Weights of a small sound classifier: log mel input, 10600 steps.
Rows from block 8, named by matrix and row number. Rows with one number belong to one channel. Each number is 50 + 10 x the weight over its row's rms, rounded and kept within 0 to 99. All counts start at 0. After the name is the row's rms in percent of the matrix's.
# filt: filter width-3 conv, dilation 8 (model.blocks.8.filt.weight, 256x256x3), inputs 126-143, a 3 kernel for each
# gate: gate width-3 conv, dilation 8 (model.blocks.8.gate.weight, 256x256x3), inputs 126-143, a 3 kernel for each
filt.150 099:39 49 34 45 58 52 34 46 42 41 72 46 45 37 54 42 60 50 50 58 55 75 59 55 37 43 45 45 39 41 41 59 42 56 46 53 50 65 83 48 46 48 43 41 47 42 64 39 53 46 32 48 50 46
gate.150 100:70 46 61 55 62 54 42 54 34 39 42 43 68 37 59 71 59 57 41 36 34 38 68 62 58 54 36 60 52 70 38 54 47 31 39 43 41 56 53 45 57 47 30 57 44 41 66 59 54 58 48 58 55 72
filt.151 100:46 60 49 37 46 52 61 41 64 51 47 62 57 65 51 34 77 63 44 57 45 55 31 43 49 46 45 52 48 55 39 63 64 53 55 50 68 52 74 37 66 54 31 52 65 56 36 56 69 52 50 46 47 57
gate.151 102:43 56 40 58 46 34 39 56 42 50 53 54 54 57 55 58 64 47 53 29 49 52 42 40 41 41 55 47 40 53 50 40 61 36 49 62 37 45 48 64 35 53 65 47 58 62 43 47 43 60 46 52 65 43
filt.152 102:55 44 32 73 66 49 61 65 46 40 53 61 55 76 57 63 37 52 17 56 47 49 55 60 38 59 53 66 53 48 33 53 57 45 61 43 47 62 62 65 44 37 37 52 49 51 57 42 48 46 63 35 40 47
gate.152 098:59 53 63 54 50 60 35 45 51 53 58 38 39 36 48 57 62 40 58 49 63 52 36 52 70 37 48 59 50 61 41 58 32 50 41 55 40 36 38 47 38 65 47 49 38 44 42 61 47 42 50 53 54 56
filt.153 100:53 28 54 35 49 43 58 69 41 61 57 51 44 66 48 51 43 64 56 49 54 60 51 64 50 37 40 63 50 50 40 46 42 41 56 54 53 59 46 47 44 46 44 46 57 53 39 41 52 32 62 59 53 46
gate.153 099:51 47 57 43 45 52 51 49 43 45 60 26 39 53 46 47 56 40 59 59 43 40 35 29 41 43 65 56 50 42 67 66 59 55 53 44 51 49 33 59 48 50 55 45 46 60 60 57 38 51 52 55 52 51
filt.154 098:47 57 48 42 51 47 45 45 52 46 32 57 55 39 57 40 49 39 47 40 52 54 57 40 45 59 62 46 39 51 70 47 43 38 41 60 47 71 51 46 58 56 47 59 58 55 46 62 59 44 58 56 33 35
gate.154 098:35 36 55 51 49 48 49 30 47 49 58 63 36 58 33 47 43 47 45 60 42 44 40 45 26 63 49 56 37 50 52 31 45 58 37 46 64 56 42 55 49 57 50 68 44 55 39 48 53 53 52 52 24 55
filt.155 101:53 45 39 71 27 44 42 59 28 52 57 54 51 56 40 58 44 41 41 55 36 49 53 32 49 35 48 56 61 47 31 71 51 49 32 39 56 64 50 62 37 42 45 55 42 57 53 47 46 46 47 60 34 51
gate.155 100:42 43 73 67 53 53 43 55 67 46 39 46 55 29 42 46 28 33 33 50 38 54 56 61 48 41 58 46 54 38 48 46 39 62 53 36 50 46 52 32 56 48 46 59 64 69 44 52 54 44 61 47 55 39
filt.156 099:37 61 40 48 61 33 45 39 46 38 45 47 27 58 16 48 46 52 45 57 37 51 40 32 64 34 63 34 48 55 46 28 63 43 51 53 53 55 43 56 56 54 48 66 49 49 44 38 74 52 54 40 27 61
gate.156 099:62 39 52 25 48 30 56 53 58 46 69 45 44 47 67 40 58 37 53 53 35 41 44 49 40 40 78 47 51 39 57 50 53 43 50 40 62 53 44 52 46 45 53 45 38 59 50 61 68 53 51 55 59 26
filt.157 103:52 62 55 53 51 48 51 50 72 41 60 62 72 42 65 56 67 42 68 67 40 70 56 48 45 35 78 48 34 59 42 61 56 49 43 63 52 66 35 56 69 52 59 56 54 66 66 63 44 54 53 53 70 43
gate.157 098:65 42 48 58 76 48 51 55 49 56 61 65 67 33 48 56 57 50 54 43 49 63 56 55 67 43 47 53 49 50 58 57 64 46 66 37 38 44 58 55 44 43 38 51 52 48 57 31 62 47 48 32 61 63
filt.158 100:62 65 58 36 53 51 64 49 53 46 57 43 45 39 48 53 45 42 55 52 43 59 43 40 48 54 70 53 45 52 67 49 65 58 48 60 36 72 28 44 64 39 29 62 55 57 53 47 41 45 69 51 40 72
gate.158 102:60 56 68 40 68 53 54 38 54 42 42 49 43 19 56 44 40 53 58 44 32 55 59 30 47 57 43 43 49 55 49 42 57 40 57 50 42 56 49 52 42 58 49 64 46 36 49 45 41 52 47 61 31 36
filt.159 100:33 65 27 42 48 43 51 54 39 36 49 45 48 43 56 55 63 39 47 48 55 61 42 53 50 59 40 48 46 48 44 45 40 55 49 25 39 55 44 68 40 34 56 56 46 73 58 57 49 49 33 64 72 39
gate.159 098:48 52 53 50 58 60 44 43 46 52 48 52 32 57 48 50 49 52 51 63 49 40 59 53 38 47 43 47 58 66 49 50 53 46 55 27 47 40 48 42 55 49 42 57 54 49 58 52 54 54 50 43 49 66
filt.160 100:44 62 52 49 42 35 50 46 53 64 35 43 38 44 50 44 59 58 69 27 37 65 30 38 53 29 58 45 50 43 43 53 53 55 64 53 52 63 42 54 43 60 39 38 46 50 37 51 48 42 48 50 47 38
gate.160 099:40 62 56 30 57 46 51 42 59 45 53 55 39 62 39 58 69 56 31 35 53 60 51 44 42 38 60 54 54 46 60 55 56 42 55 59 53 49 66 70 45 52 39 52 78 65 65 51 38 51 35 43 52 51
filt.161 100:57 43 63 31 48 61 45 53 59 56 48 38 48 48 48 42 46 63 43 50 45 57 47 54 51 39 49 41 43 45 59 42 41 37 39 50 63 60 49 55 47 47 60 30 63 45 50 43 49 40 58 51 40 58
gate.161 101:56 46 51 45 47 48 41 48 62 54 56 53 36 66 53 38 64 41 57 60 55 35 35 55 43 41 44 58 55 50 41 53 50 45 45 48 45 68 26 70 59 53 58 52 63 67 45 55 54 50 38 58 43 48
filt.162 099:63 53 36 19 51 39 64 57 49 62 44 50 55 40 51 63 40 58 38 64 49 53 45 39 72 51 63 58 55 68 58 59 55 39 55 42 40 23 46 39 42 44 42 46 56 53 53 46 50 49 49 71 41 48
gate.162 101:53 66 40 42 43 62 45 50 62 56 58 41 50 70 51 57 37 35 39 30 49 31 39 64 46 37 43 41 55 55 58 45 48 45 37 45 54 48 53 41 41 47 60 57 64 34 48 53 46 60 51 42 56 47
filt.163 099:34 52 42 43 09 56 55 65 47 55 49 53 39 54 62 62 46 33 52 43 49 51 58 43 45 60 48 51 49 60 52 52 55 42 34 52 53 54 70 55 33 53 40 53 52 54 56 60 57 53 35 44 46 49
gate.163 103:51 44 53 36 40 48 48 57 45 42 64 26 72 37 53 41 46 54 64 60 47 35 42 59 69 43 32 35 39 45 52 56 39 55 43 63 27 50 39 52 54 52 56 50 45 59 55 47 20 39 32 64 35 51
filt.164 098:53 36 37 50 44 41 48 42 76 47 52 56 52 57 35 72 59 31 65 52 64 52 54 78 50 61 69 56 43 50 41 53 49 45 46 29 63 47 59 47 54 49 49 36 52 49 52 52 47 50 51 29 53 43
gate.164 103:27 60 45 47 23 41 36 53 61 37 45 50 59 60 57 53 63 46 34 49 56 38 31 44 50 38 47 54 54 58 56 62 53 51 46 45 53 46 41 56 61 60 39 54 53 41 49 43 43 67 47 53 59 56
filt.165 098:48 50 54 41 39 43 54 42 54 54 41 48 45 53 36 47 53 53 48 52 55 35 62 45 72 33 61 54 56 50 51 51 55 55 58 63 51 48 58 50 59 28 58 54 55 66 59 51 56 54 68 49 46 55
gate.165 100:54 56 49 66 54 47 59 41 46 46 48 56 49 26 45 35 62 52 43 53 31 46 60 39 38 30 56 59 45 65 57 54 66 50 55 54 51 41 45 33 51 48 44 57 58 54 36 67 30 57 59 41 39 62
filt.166 103:51 55 36 55 45 66 55 63 36 50 51 41 28 61 49 63 50 57 53 69 54 40 58 45 57 55 34 42 56 48 47 55 59 50 58 53 53 32 38 38 40 47 50 33 51 35 33 39 33 56 53 49 45 48
gate.166 100:64 48 57 46 27 50 45 54 43 70 45 58 46 52 44 36 72 42 60 48 57 42 40 57 42 54 46 35 55 65 60 54 51 42 52 40 73 43 71 48 47 35 58 56 45 49 35 45 56 61 49 52 67 53
filt.167 100:50 39 50 64 50 36 47 45 50 66 44 68 41 62 47 61 59 51 46 53 60 59 61 72 63 31 31 57 56 47 57 63 62 40 52 50 65 33 37 38 52 46 43 42 45 41 41 49 36 42 53 70 42 52
gate.167 102:46 46 56 45 35 38 49 29 60 49 48 54 46 31 46 45 33 40 44 63 35 60 62 55 55 25 57 48 47 56 56 40 36 57 41 59 73 45 55 57 39 60 41 55 40 47 50 62 62 43 56 53 47 55
filt.168 103:47 59 51 42 48 58 61 37 48 49 61 31 29 61 40 52 56 46 58 24 57 64 47 39 51 60 57 53 63 59 33 57 54 30 68 46 41 48 62 53 66 45 61 54 39 40 57 50 30 39 39 53 43 54
gate.168 101:50 49 78 67 56 52 38 42 42 26 64 39 57 67 59 63 50 53 41 48 29 36 40 46 52 40 31 35 57 46 54 57 50 41 50 41 68 45 43 42 45 58 41 33 43 47 47 45 44 35 60 58 63 54
filt.169 101:36 43 46 52 41 42 33 65 44 52 48 61 36 34 53 64 42 64 43 64 55 57 52 61 48 67 43 51 48 58 55 49 46 49 70 31 52 47 39 52 57 41 40 48 55 58 57 52 49 47 31 57 52 42
gate.169 101:36 35 36 60 46 46 38 53 54 38 40 38 45 55 39 57 53 54 43 47 49 72 50 57 42 66 49 36 57 48 52 46 40 43 66 50 67 37 62 56 58 48 43 64 61 50 52 48 55 65 46 35 55 51
filt.170 101:56 75 47 33 57 57 42 40 44 60 51 46 45 51 61 37 54 61 45 61 35 48 57 44 50 58 49 54 38 54 46 46 58 53 47 49 34 63 32 44 50 48 73 49 59 54 62 53 30 53 57 55 39 47
gate.170 100:62 76 53 37 64 42 56 39 51 55 41 47 51 54 41 65 50 59 47 47 51 46 46 56 38 41 40 48 49 47 39 59 73 51 48 73 54 56 46 64 45 64 50 50 48 65 43 55 45 41 55 56 37 59
filt.171 098:37 66 53 62 43 55 57 50 46 55 42 58 40 52 50 47 50 57 51 47 42 47 25 68 46 16 57 47 43 52 42 53 55 36 57 43 49 39 49 56 60 44 30 47 68 36 52 43 54 44 43 33 45 44
gate.171 100:49 69 56 30 68 38 66 31 67 55 39 56 61 55 52 52 51 46 54 46 55 45 51 45 51 58 51 34 43 57 59 69 41 59 47 56 52 65 44 34 56 49 66 63 63 65 48 62 65 64 56 52 49 47
filt.172 097:39 63 51 61 50 80 41 61 37 70 53 64 49 52 45 52 56 43 43 55 55 44 62 47 68 32 56 54 50 56 42 58 58 51 46 37 46 63 37 43 51 56 57 26 46 57 34 33 64 33 45 48 35 43
gate.172 101:35 45 43 36 50 67 56 51 51 51 59 40 32 37 51 51 30 49 45 42 51 50 45 60 41 60 48 54 50 53 40 37 37 42 46 52 55 51 51 56 53 59 49 47 47 36 51 33 68 56 40 56 38 53
filt.173 100:41 67 50 38 51 44 49 44 54 53 69 43 48 43 44 36 56 51 50 57 51 42 57 57 48 55 76 49 52 41 40 44 36 68 41 60 63 52 50 51 55 46 64 56 54 63 50 64 53 53 34 50 53 52
gate.173 101:57 58 47 29 37 71 63 42 62 43 47 50 61 63 53 50 61 44 67 49 58 42 42 39 61 48 53 43 53 64 57 33 48 41 33 78 41 52 47 48 54 54 57 60 50 46 47 41 70 52 49 72 51 63
filt.174 102:54 41 74 42 46 41 58 44 56 51 47 36 41 80 34 55 40 53 46 60 33 31 71 52 26 48 66 41 48 55 53 61 62 55 52 32 53 60 54 57 48 58 46 32 63 34 53 49 58 50 49 56 44 57
gate.174 096:36 36 63 40 42 50 43 58 56 45 55 54 61 40 35 49 62 48 45 62 60 37 61 38 64 42 45 46 49 47 59 51 53 55 51 45 41 41 43 53 40 44 70 39 55 42 34 47 56 65 50 52 63 58
filt.175 101:51 37 57 56 43 50 57 71 62 47 46 46 46 53 63 52 48 44 57 41 64 43 67 47 59 57 47 47 36 52 44 50 48 50 54 48 50 32 41 57 44 56 51 50 44 45 45 25 52 40 47 54 55 66
gate.175 100:62 61 61 59 41 53 57 62 44 54 74 71 51 47 45 36 50 43 50 32 47 40 51 47 40 65 45 60 52 64 53 55 31 31 52 49 54 63 65 60 46 59 47 48 59 42 48 55 51 65 55 58 55 43
filt.176 099:50 56 53 54 24 44 44 51 49 41 57 36 39 48 66 60 27 35 46 42 64 32 54 68 30 51 48 58 43 64 40 63 54 62 39 56 42 44 48 47 54 53 62 56 49 37 57 53 45 56 52 46 40 75
gate.176 099:49 63 84 41 33 40 42 53 52 49 51 51 38 51 43 56 45 34 54 75 52 39 60 52 65 56 39 47 41 50 37 57 42 53 36 36 57 45 60 50 60 52 41 48 39 48 47 56 54 49 59 46 55 46
filt.177 101:48 61 64 47 67 47 53 37 51 53 40 53 61 57 61 43 48 49 45 48 58 62 55 36 33 40 41 49 50 55 31 53 29 52 57 50 27 48 59 56 46 41 73 55 50 59 57 45 59 47 53 62 44 45
gate.177 099:38 09 65 49 47 63 35 36 54 69 42 51 34 43 42 74 35 61 33 72 46 51 58 65 59 58 48 52 44 38 60 56 54 45 52 64 59 55 63 50 44 39 41 50 59 28 54 43 41 57 55 63 39 40
filt.178 098:58 41 43 44 46 53 58 54 34 42 70 52 61 44 56 36 41 52 44 53 47 37 57 74 71 46 48 42 55 46 43 49 50 47 56 60 47 61 47 70 62 34 32 46 55 53 45 48 50 54 67 46 46 50
gate.178 103:53 63 45 41 49 56 63 42 54 37 58 45 38 51 55 46 51 55 38 64 44 48 61 53 43 45 46 46 47 51 61 68 49 28 58 53 56 36 49 52 69 48 49 71 68 46 47 39 63 56 53 48 32 22
filt.179 100:50 55 41 60 52 42 44 60 54 39 42 51 58 41 60 46 42 52 57 55 50 58 46 41 52 63 42 68 46 46 48 62 47 74 41 44 58 45 64 65 68 53 53 48 52 46 53 55 55 57 51 53 39 41
gate.179 103:56 43 43 35 40 68 48 46 45 45 45 44 61 52 39 28 62 53 45 54 31 62 55 41 65 52 37 64 53 60 47 64 49 49 45 59 41 36 55 45 67 61 50 61 48 54 59 43 50 48 45 51 62 46
filt.180 102:47 52 50 67 47 65 47 54 49 43 41 37 36 72 45 58 49 66 49 53 48 41 51 53 60 67 58 50 51 44 68 40 53 38 54 51 60 49 45 64 30 32 38 46 63 54 70 50 51 67 51 37 64 61
gate.180 102:50 52 55 66 42 62 55 53 61 40 47 51 56 47 69 27 47 48 67 45 60 43 55 41 50 53 33 65 43 46 60 52 37 66 55 53 51 38 64 52 59 38 41 40 38 59 39 40 50 46 38 74 49 49
filt.181 099:50 52 32 52 59 50 46 44 61 66 38 31 40 69 49 50 50 70 31 53 34 46 48 43 43 43 29 56 47 52 45 54 41 63 45 30 29 64 36 69 52 49 63 56 42 53 40 41 51 52 37 49 54 46
gate.181 102:46 64 59 63 56 49 43 55 37 46 54 47 56 56 44 58 65 51 49 49 45 46 42 31 58 44 53 53 58 47 63 50 50 39 48 41 49 49 29 48 49 47 53 50 55 43 45 49 54 53 41 52 37 43
filt.182 099:43 67 54 53 43 46 44 55 52 71 47 60 66 43 69 53 67 46 47 50 59 48 66 39 52 53 57 42 62 51 53 47 49 59 59 51 31 35 50 58 32 50 51 66 39 80 55 55 47 53 35 63 56 60
gate.182 099:32 52 66 34 53 45 46 46 46 39 37 46 49 60 38 43 47 46 82 48 56 38 25 42 53 45 45 52 51 48 57 38 58 66 36 43 62 46 71 58 49 52 57 50 61 66 49 52 51 38 48 56 38 49
filt.183 099:35 47 51 48 47 66 49 60 43 58 38 46 60 34 73 52 44 49 49 39 44 58 55 54 55 50 43 44 42 55 44 39 44 38 33 39 43 30 45 45 54 48 58 50 42 59 39 41 47 55 51 62 47 48
gate.183 102:71 49 46 39 71 78 44 38 72 54 36 53 33 50 46 43 58 47 56 45 51 41 37 40 49 58 60 62 47 60 46 42 44 33 60 41 40 37 60 61 34 36 66 43 22 54 69 45 41 59 61 41 47 34
filt.184 098:59 58 50 63 47 47 42 65 33 35 38 47 57 50 47 47 41 33 41 46 63 48 46 45 44 60 44 64 56 45 50 57 62 65 61 51 29 44 67 62 70 52 42 60 39 45 54 44 46 43 43 54 63 54
gate.184 102:35 69 48 41 47 63 38 52 57 42 74 68 66 55 45 73 50 58 55 47 46 59 54 36 54 57 55 51 51 54 47 51 47 45 60 51 43 62 63 37 64 38 57 70 59 53 58 56 64 58 61 47 36 69
filt.185 105:53 47 57 41 45 73 57 48 43 83 51 59 23 45 56 53 49 39 53 50 46 60 58 41 46 46 47 44 59 56 57 21 39 41 53 28 72 46 57 47 47 48 75 59 36 53 59 54 51 50 33 56 42 62
gate.185 103:36 62 52 45 67 74 63 48 40 49 43 39 60 50 63 44 42 47 50 52 51 56 36 58 49 24 49 48 64 44 62 57 54 54 70 57 54 61 69 51 59 57 47 45 58 56 57 41 61 44 47 71 55 51
filt.186 098:46 29 46 58 71 42 41 64 40 51 63 39 67 56 78 45 53 46 51 43 51 48 71 52 32 54 56 52 52 41 57 43 48 50 59 41 41 57 47 72 57 61 68 52 56 38 61 55 52 41 59 58 44 63
gate.186 099:75 63 49 60 61 51 31 66 40 43 37 40 47 43 54 61 38 63 39 58 50 40 39 42 47 65 56 44 38 50 56 51 39 44 45 56 36 34 32 55 33 65 37 46 47 45 55 33 35 54 45 70 53 43
filt.187 101:66 53 44 55 58 37 52 65 45 10 52 42 59 53 44 48 61 71 53 47 50 44 66 31 52 47 63 45 47 58 52 50 41 55 53 37 32 54 45 54 43 53 42 51 47 55 47 52 43 45 56 45 25 44
gate.187 099:32 49 47 47 68 35 38 41 38 53 38 63 43 60 48 45 39 44 54 45 40 51 41 31 61 40 67 51 59 68 35 45 60 61 42 56 57 64 60 43 77 66 37 57 46 61 61 52 45 55 51 52 52 69
filt.188 102:47 44 66 55 33 46 53 42 48 46 52 39 56 60 51 48 49 64 62 73 64 29 57 72 47 60 50 42 50 51 40 63 54 48 38 73 64 68 44 59 36 61 79 60 47 56 64 49 63 53 33 29 61 57
gate.188 102:40 47 48 64 56 41 37 47 57 58 62 68 59 41 34 54 43 60 43 35 51 43 65 41 45 62 44 39 51 58 43 52 52 56 56 35 41 45 51 42 56 42 41 52 53 55 52 54 54 44 53 58 44 46
filt.189 100:60 58 40 54 74 45 68 52 59 49 38 64 65 37 70 44 60 45 46 53 54 39 57 52 50 51 66 46 54 34 53 15 59 39 58 67 59 55 44 46 58 63 47 65 48 66 58 56 46 41 71 68 46 67
gate.189 100:33 38 56 63 46 44 34 40 56 47 53 28 57 54 39 57 53 40 57 46 46 47 33 46 53 67 44 61 44 44 47 58 42 60 51 67 57 48 27 52 62 58 34 40 45 44 57 53 40 46 57 50 58 43
filt.190 100:48 32 59 52 29 61 39 48 67 27 44 58 50 41 63 70 63 66 38 39 50 68 46 51 37 43 64 53 50 51 48 36 42 39 44 44 69 39 40 50 71 64 62 48 49 66 50 31 48 45 43 53 53 55
gate.190 102:54 26 52 47 65 29 47 51 36 51 50 41 33 42 37 49 40 59 47 50 46 66 56 57 44 45 31 51 65 47 51 49 48 48 35 74 57 55 41 49 40 52 48 51 50 54 55 43 47 63 54 43 50 22
filt.191 101:45 50 39 39 49 59 59 47 52 61 70 51 68 55 51 67 23 35 40 49 50 58 43 52 54 57 41 47 41 43 54 48 34 59 29 40 75 30 62 55 48 46 58 53 49 59 40 47 48 48 69 42 49 51
gate.191 099:50 53 39 71 69 55 51 57 38 48 33 59 36 46 28 67 59 52 49 56 54 45 55 62 35 74 61 51 41 40 53 42 45 59 38 55 40 37 46 50 56 60 61 57 51 53 50 54 58 75 43 32 45 63
filt.192 099:51 49 59 51 49 60 57 45 63 35 34 42 82 37 60 43 48 47 72 44 43 44 47 69 31 36 37 50 45 64 61 46 49 41 61 35 53 67 37 41 62 56 60 48 32 47 71 48 55 55 51 62 40 30
gate.192 099:36 36 62 59 46 45 44 53 46 32 58 41 61 52 39 45 61 48 63 46 55 75 36 47 30 44 62 70 53 60 47 68 49 49 46 56 45 56 51 58 38 48 41 54 41 58 49 58 43 54 41 52 49 58
filt.193 103:50 59 36 52 34 28 55 42 35 50 44 33 65 31 55 37 55 36 33 35 50 49 44 58 53 51 55 56 47 49 39 15 53 54 56 53 45 46 53 42 52 25 41 48 41 47 51 58 53 59 47 60 38 55
gate.193 099:53 48 46 51 44 42 60 49 61 52 65 51 44 44 58 37 54 38 38 54 58 54 60 44 53 68 53 50 49 53 34 57 50 56 50 46 39 60 53 44 46 46 68 53 44 52 41 62 56 51 44 45 42 59
filt.194 100:25 61 53 59 73 65 36 71 29 48 37 59 42 48 35 46 60 46 59 44 48 43 65 53 60 48 28 52 46 48 42 61 49 45 57 39 65 52 45 63 49 35 49 61 53 54 39 46 57 51 51 53 48 68
gate.194 097:38 38 45 49 50 52 29 43 49 58 53 56 41 49 43 57 57 43 46 44 54 35 50 36 31 59 69 51 46 67 47 50 52 42 50 41 33 50 44 57 41 26 52 50 40 49 38 51 39 73 66 56 54 48
filt.195 102:69 62 36 37 49 51 37 55 37 35 34 59 53 56 58 46 61 64 48 47 65 40 47 65 47 44 27 49 50 39 54 52 34 35 44 49 57 37 57 69 45 40 41 60 51 44 57 29 56 38 55 43 49 33
gate.195 101:56 47 53 66 73 57 50 57 45 52 55 70 42 54 34 41 56 46 48 38 54 55 44 70 43 48 47 48 49 47 50 62 61 47 45 61 53 32 46 50 60 36 33 60 55 46 39 57 46 66 60 63 52 41
filt.196 103:46 58 42 40 46 40 38 50 51 73 54 40 40 41 62 45 53 55 66 49 50 57 33 29 65 43 34 44 55 44 60 69 54 32 39 49 55 73 47 66 59 54 56 52 39 45 44 49 53 58 47 48 37 29
gate.196 101:49 44 45 44 53 62 38 59 42 45 51 36 46 51 56 39 55 53 53 54 55 46 41 58 55 63 44 51 56 39 40 54 46 55 50 46 40 47 47 52 50 52 46 41 56 40 45 31 46 56 43 38 54 63
filt.197 100:46 60 55 33 59 44 51 66 61 31 36 42 57 41 49 39 46 52 37 46 42 43 49 34 61 37 53 32 49 50 58 50 55 66 50 37 35 48 45 56 39 46 82 47 48 55 35 62 34 52 49 55 26 64
gate.197 101:64 45 59 55 38 58 45 31 31 43 52 39 56 49 53 58 50 52 57 45 43 51 80 82 31 45 49 53 39 39 62 53 45 37 50 54 58 50 63 56 66 55 57 38 50 48 47 38 45 40 49 53 46 48
filt.198 100:45 49 46 37 34 50 30 58 50 43 45 60 37 65 40 62 52 32 62 50 57 62 46 55 55 59 55 54 40 43 39 58 35 53 51 48 66 39 50 44 45 40 50 69 82 51 46 56 35 46 51 43 48 38
gate.198 103:45 57 66 64 50 33 52 47 43 44 58 33 55 55 63 48 39 49 50 50 52 42 62 67 67 46 49 36 47 50 55 25 51 53 46 55 50 66 52 40 36 52 48 34 45 62 52 35 48 52 49 55 53 63
filt.199 100:29 51 45 63 42 52 72 48 54 58 74 42 61 54 43 59 57 34 57 62 41 60 44 40 58 37 38 56 40 37 41 46 31 49 46 59 78 54 48 35 33 41 49 55 47 54 35 45 61 35 53 32 55 55
gate.199 098:47 30 55 30 54 54 54 56 54 61 59 51 50 38 46 63 45 54 58 51 48 55 47 57 22 53 51 52 69 47 49 46 58 23 53 54 68 46 74 28 28 44 66 46 41 51 52 39 62 69 52 54 57 48
filt.200 102:52 74 46 57 30 55 42 56 26 36 50 51 61 56 58 67 51 33 36 38 41 48 44 60 50 65 56 32 72 48 47 36 50 58 62 51 54 62 43 70 54 33 37 43 44 49 44 49 49 49 41 45 60 51
gate.200 096:57 30 32 39 42 59 46 46 52 61 41 47 46 55 35 53 48 34 30 53 59 29 41 49 59 53 66 44 46 55 46 31 43 43 58 65 55 49 42 48 36 34 60 68 47 52 56 54 50 61 51 46 48 47
filt.201 101:54 54 42 46 64 33 48 52 63 51 44 52 64 57 33 48 59 53 46 49 46 47 47 42 22 55 50 43 49 50 58 56 59 59 72 41 57 29 54 40 49 64 47 62 70 49 51 58 52 43 54 51 56 72
gate.201 098:54 35 49 47 66 44 30 63 45 33 34 80 61 37 63 53 57 51 48 59 53 39 55 56 57 43 66 57 47 57 61 55 50 92 50 43 71 72 48 59 52 33 41 53 53 47 48 59 55 48 49 40 48 51
filt.202 101:67 56 46 40 70 67 62 59 37 48 49 50 57 24 59 26 57 42 43 50 41 51 64 38 45 39 71 44 55 46 54 43 42 37 31 49 48 44 53 48 49 31 61 39 32 54 42 50 62 43 55 53 61 49
gate.202 101:70 54 30 57 53 32 49 65 42 54 25 41 57 70 51 54 47 59 62 58 43 63 29 55 40 50 78 57 44 37 44 40 41 71 65 49 63 62 57 51 48 49 55 37 62 54 47 57 46 70 49 55 41 41
filt.203 101:47 48 64 54 50 28 56 55 59 48 59 41 51 38 57 58 72 38 60 65 66 69 60 45 63 35 45 60 47 55 40 56 58 53 55 47 38 58 49 56 58 46 63 54 53 52 59 56 58 53 32 43 63 42
gate.203 099:51 46 50 35 54 50 61 68 68 45 76 70 60 38 58 59 39 50 57 46 53 45 44 59 34 47 48 39 41 49 52 53 51 59 41 61 48 58 66 39 54 60 60 50 51 41 50 46 78 46 38 68 53 59
filt.204 096:51 54 56 66 59 57 49 42 56 56 60 46 38 48 53 66 30 55 53 54 53 47 63 41 78 48 42 47 46 50 51 53 47 62 57 46 57 52 43 69 54 56 40 44 40 43 54 35 38 61 40 55 52 49
gate.204 100:51 36 43 52 40 51 59 25 54 50 53 55 62 48 33 61 53 44 44 41 52 38 62 33 50 61 57 42 58 42 48 46 45 22 47 54 25 46 58 51 56 58 53 42 37 55 50 35 47 51 49 41 55 57
filt.205 100:53 67 26 42 55 71 66 67 51 56 57 61 41 43 61 37 49 47 44 48 53 55 58 74 70 48 42 45 53 36 47 61 50 63 57 63 44 55 36 47 44 67 51 72 58 50 56 54 53 30 66 54 50 57
gate.205 097:60 57 57 45 36 57 63 53 53 47 35 36 54 56 51 42 39 61 52 35 44 47 55 39 63 42 60 49 44 50 41 38 52 46 35 42 53 26 35 48 59 62 49 38 45 43 47 63 51 47 44 50 54 52
filt.206 102:32 58 52 34 45 56 55 52 42 54 69 52 59 41 56 34 42 49 54 57 46 31 45 59 66 53 52 47 51 61 71 66 59 56 66 49 43 52 76 43 34 47 61 43 42 43 49 48 64 51 46 36 45 54
gate.206 099:63 68 40 43 60 60 37 56 55 50 42 39 53 63 56 15 45 63 50 45 54 42 61 41 59 45 26 49 46 45 23 42 46 43 55 41 66 45 59 42 44 51 45 50 50 39 45 50 40 43 48 53 64 52
filt.207 098:22 70 48 63 56 31 49 51 52 42 41 37 48 46 55 51 43 61 42 43 54 53 47 50 60 61 45 56 48 50 58 43 55 49 44 45 55 35 64 51 43 64 50 64 46 36 34 46 48 47 38 71 64 50
gate.207 102:42 48 50 56 45 35 73 61 35 44 33 63 46 41 52 51 37 43 41 39 49 59 41 31 51 49 51 57 55 48 33 48 42 47 39 35 52 54 69 50 57 53 50 65 50 47 47 33 44 34 64 49 57 42
filt.208 104:50 24 45 44 38 38 35 52 36 64 51 48 44 42 61 39 29 68 65 61 51 55 42 56 63 54 39 41 56 45 43 63 29 52 39 47 43 40 55 55 48 47 33 32 65 48 47 48 58 49 53 25 63 40
gate.208 095:37 33 40 38 56 33 40 60 50 54 46 48 41 49 49 38 54 65 45 71 53 33 38 53 63 42 50 57 45 50 56 35 48 56 53 64 61 66 64 50 47 49 45 58 39 30 55 45 51 51 40 67 56 46
filt.209 099:62 40 59 55 41 44 51 53 56 30 56 65 46 59 49 46 36 46 42 43 57 53 46 44 48 52 42 63 42 60 54 34 63 64 58 67 61 65 56 70 55 43 53 63 44 48 34 47 54 36 38 53 49 48
gate.209 100:37 52 36 68 34 38 37 43 43 53 39 64 40 55 61 37 47 44 43 33 39 44 55 58 70 66 45 54 47 44 28 38 45 55 36 39 45 50 61 49 58 42 38 44 51 34 36 47 58 55 43 46 44 42
filt.210 098:48 59 39 58 38 35 56 57 50 49 47 74 43 63 57 43 49 48 30 32 52 38 58 52 38 36 48 54 50 50 52 39 42 38 68 44 48 59 49 51 49 48 58 37 52 43 52 42 47 55 34 53 50 54
gate.210 099:49 68 58 63 58 59 54 36 55 37 30 47 41 53 70 40 53 40 60 48 49 31 55 59 47 37 52 55 37 41 55 62 51 72 62 50 36 46 42 58 62 43 55 51 52 45 53 47 53 34 41 37 54 33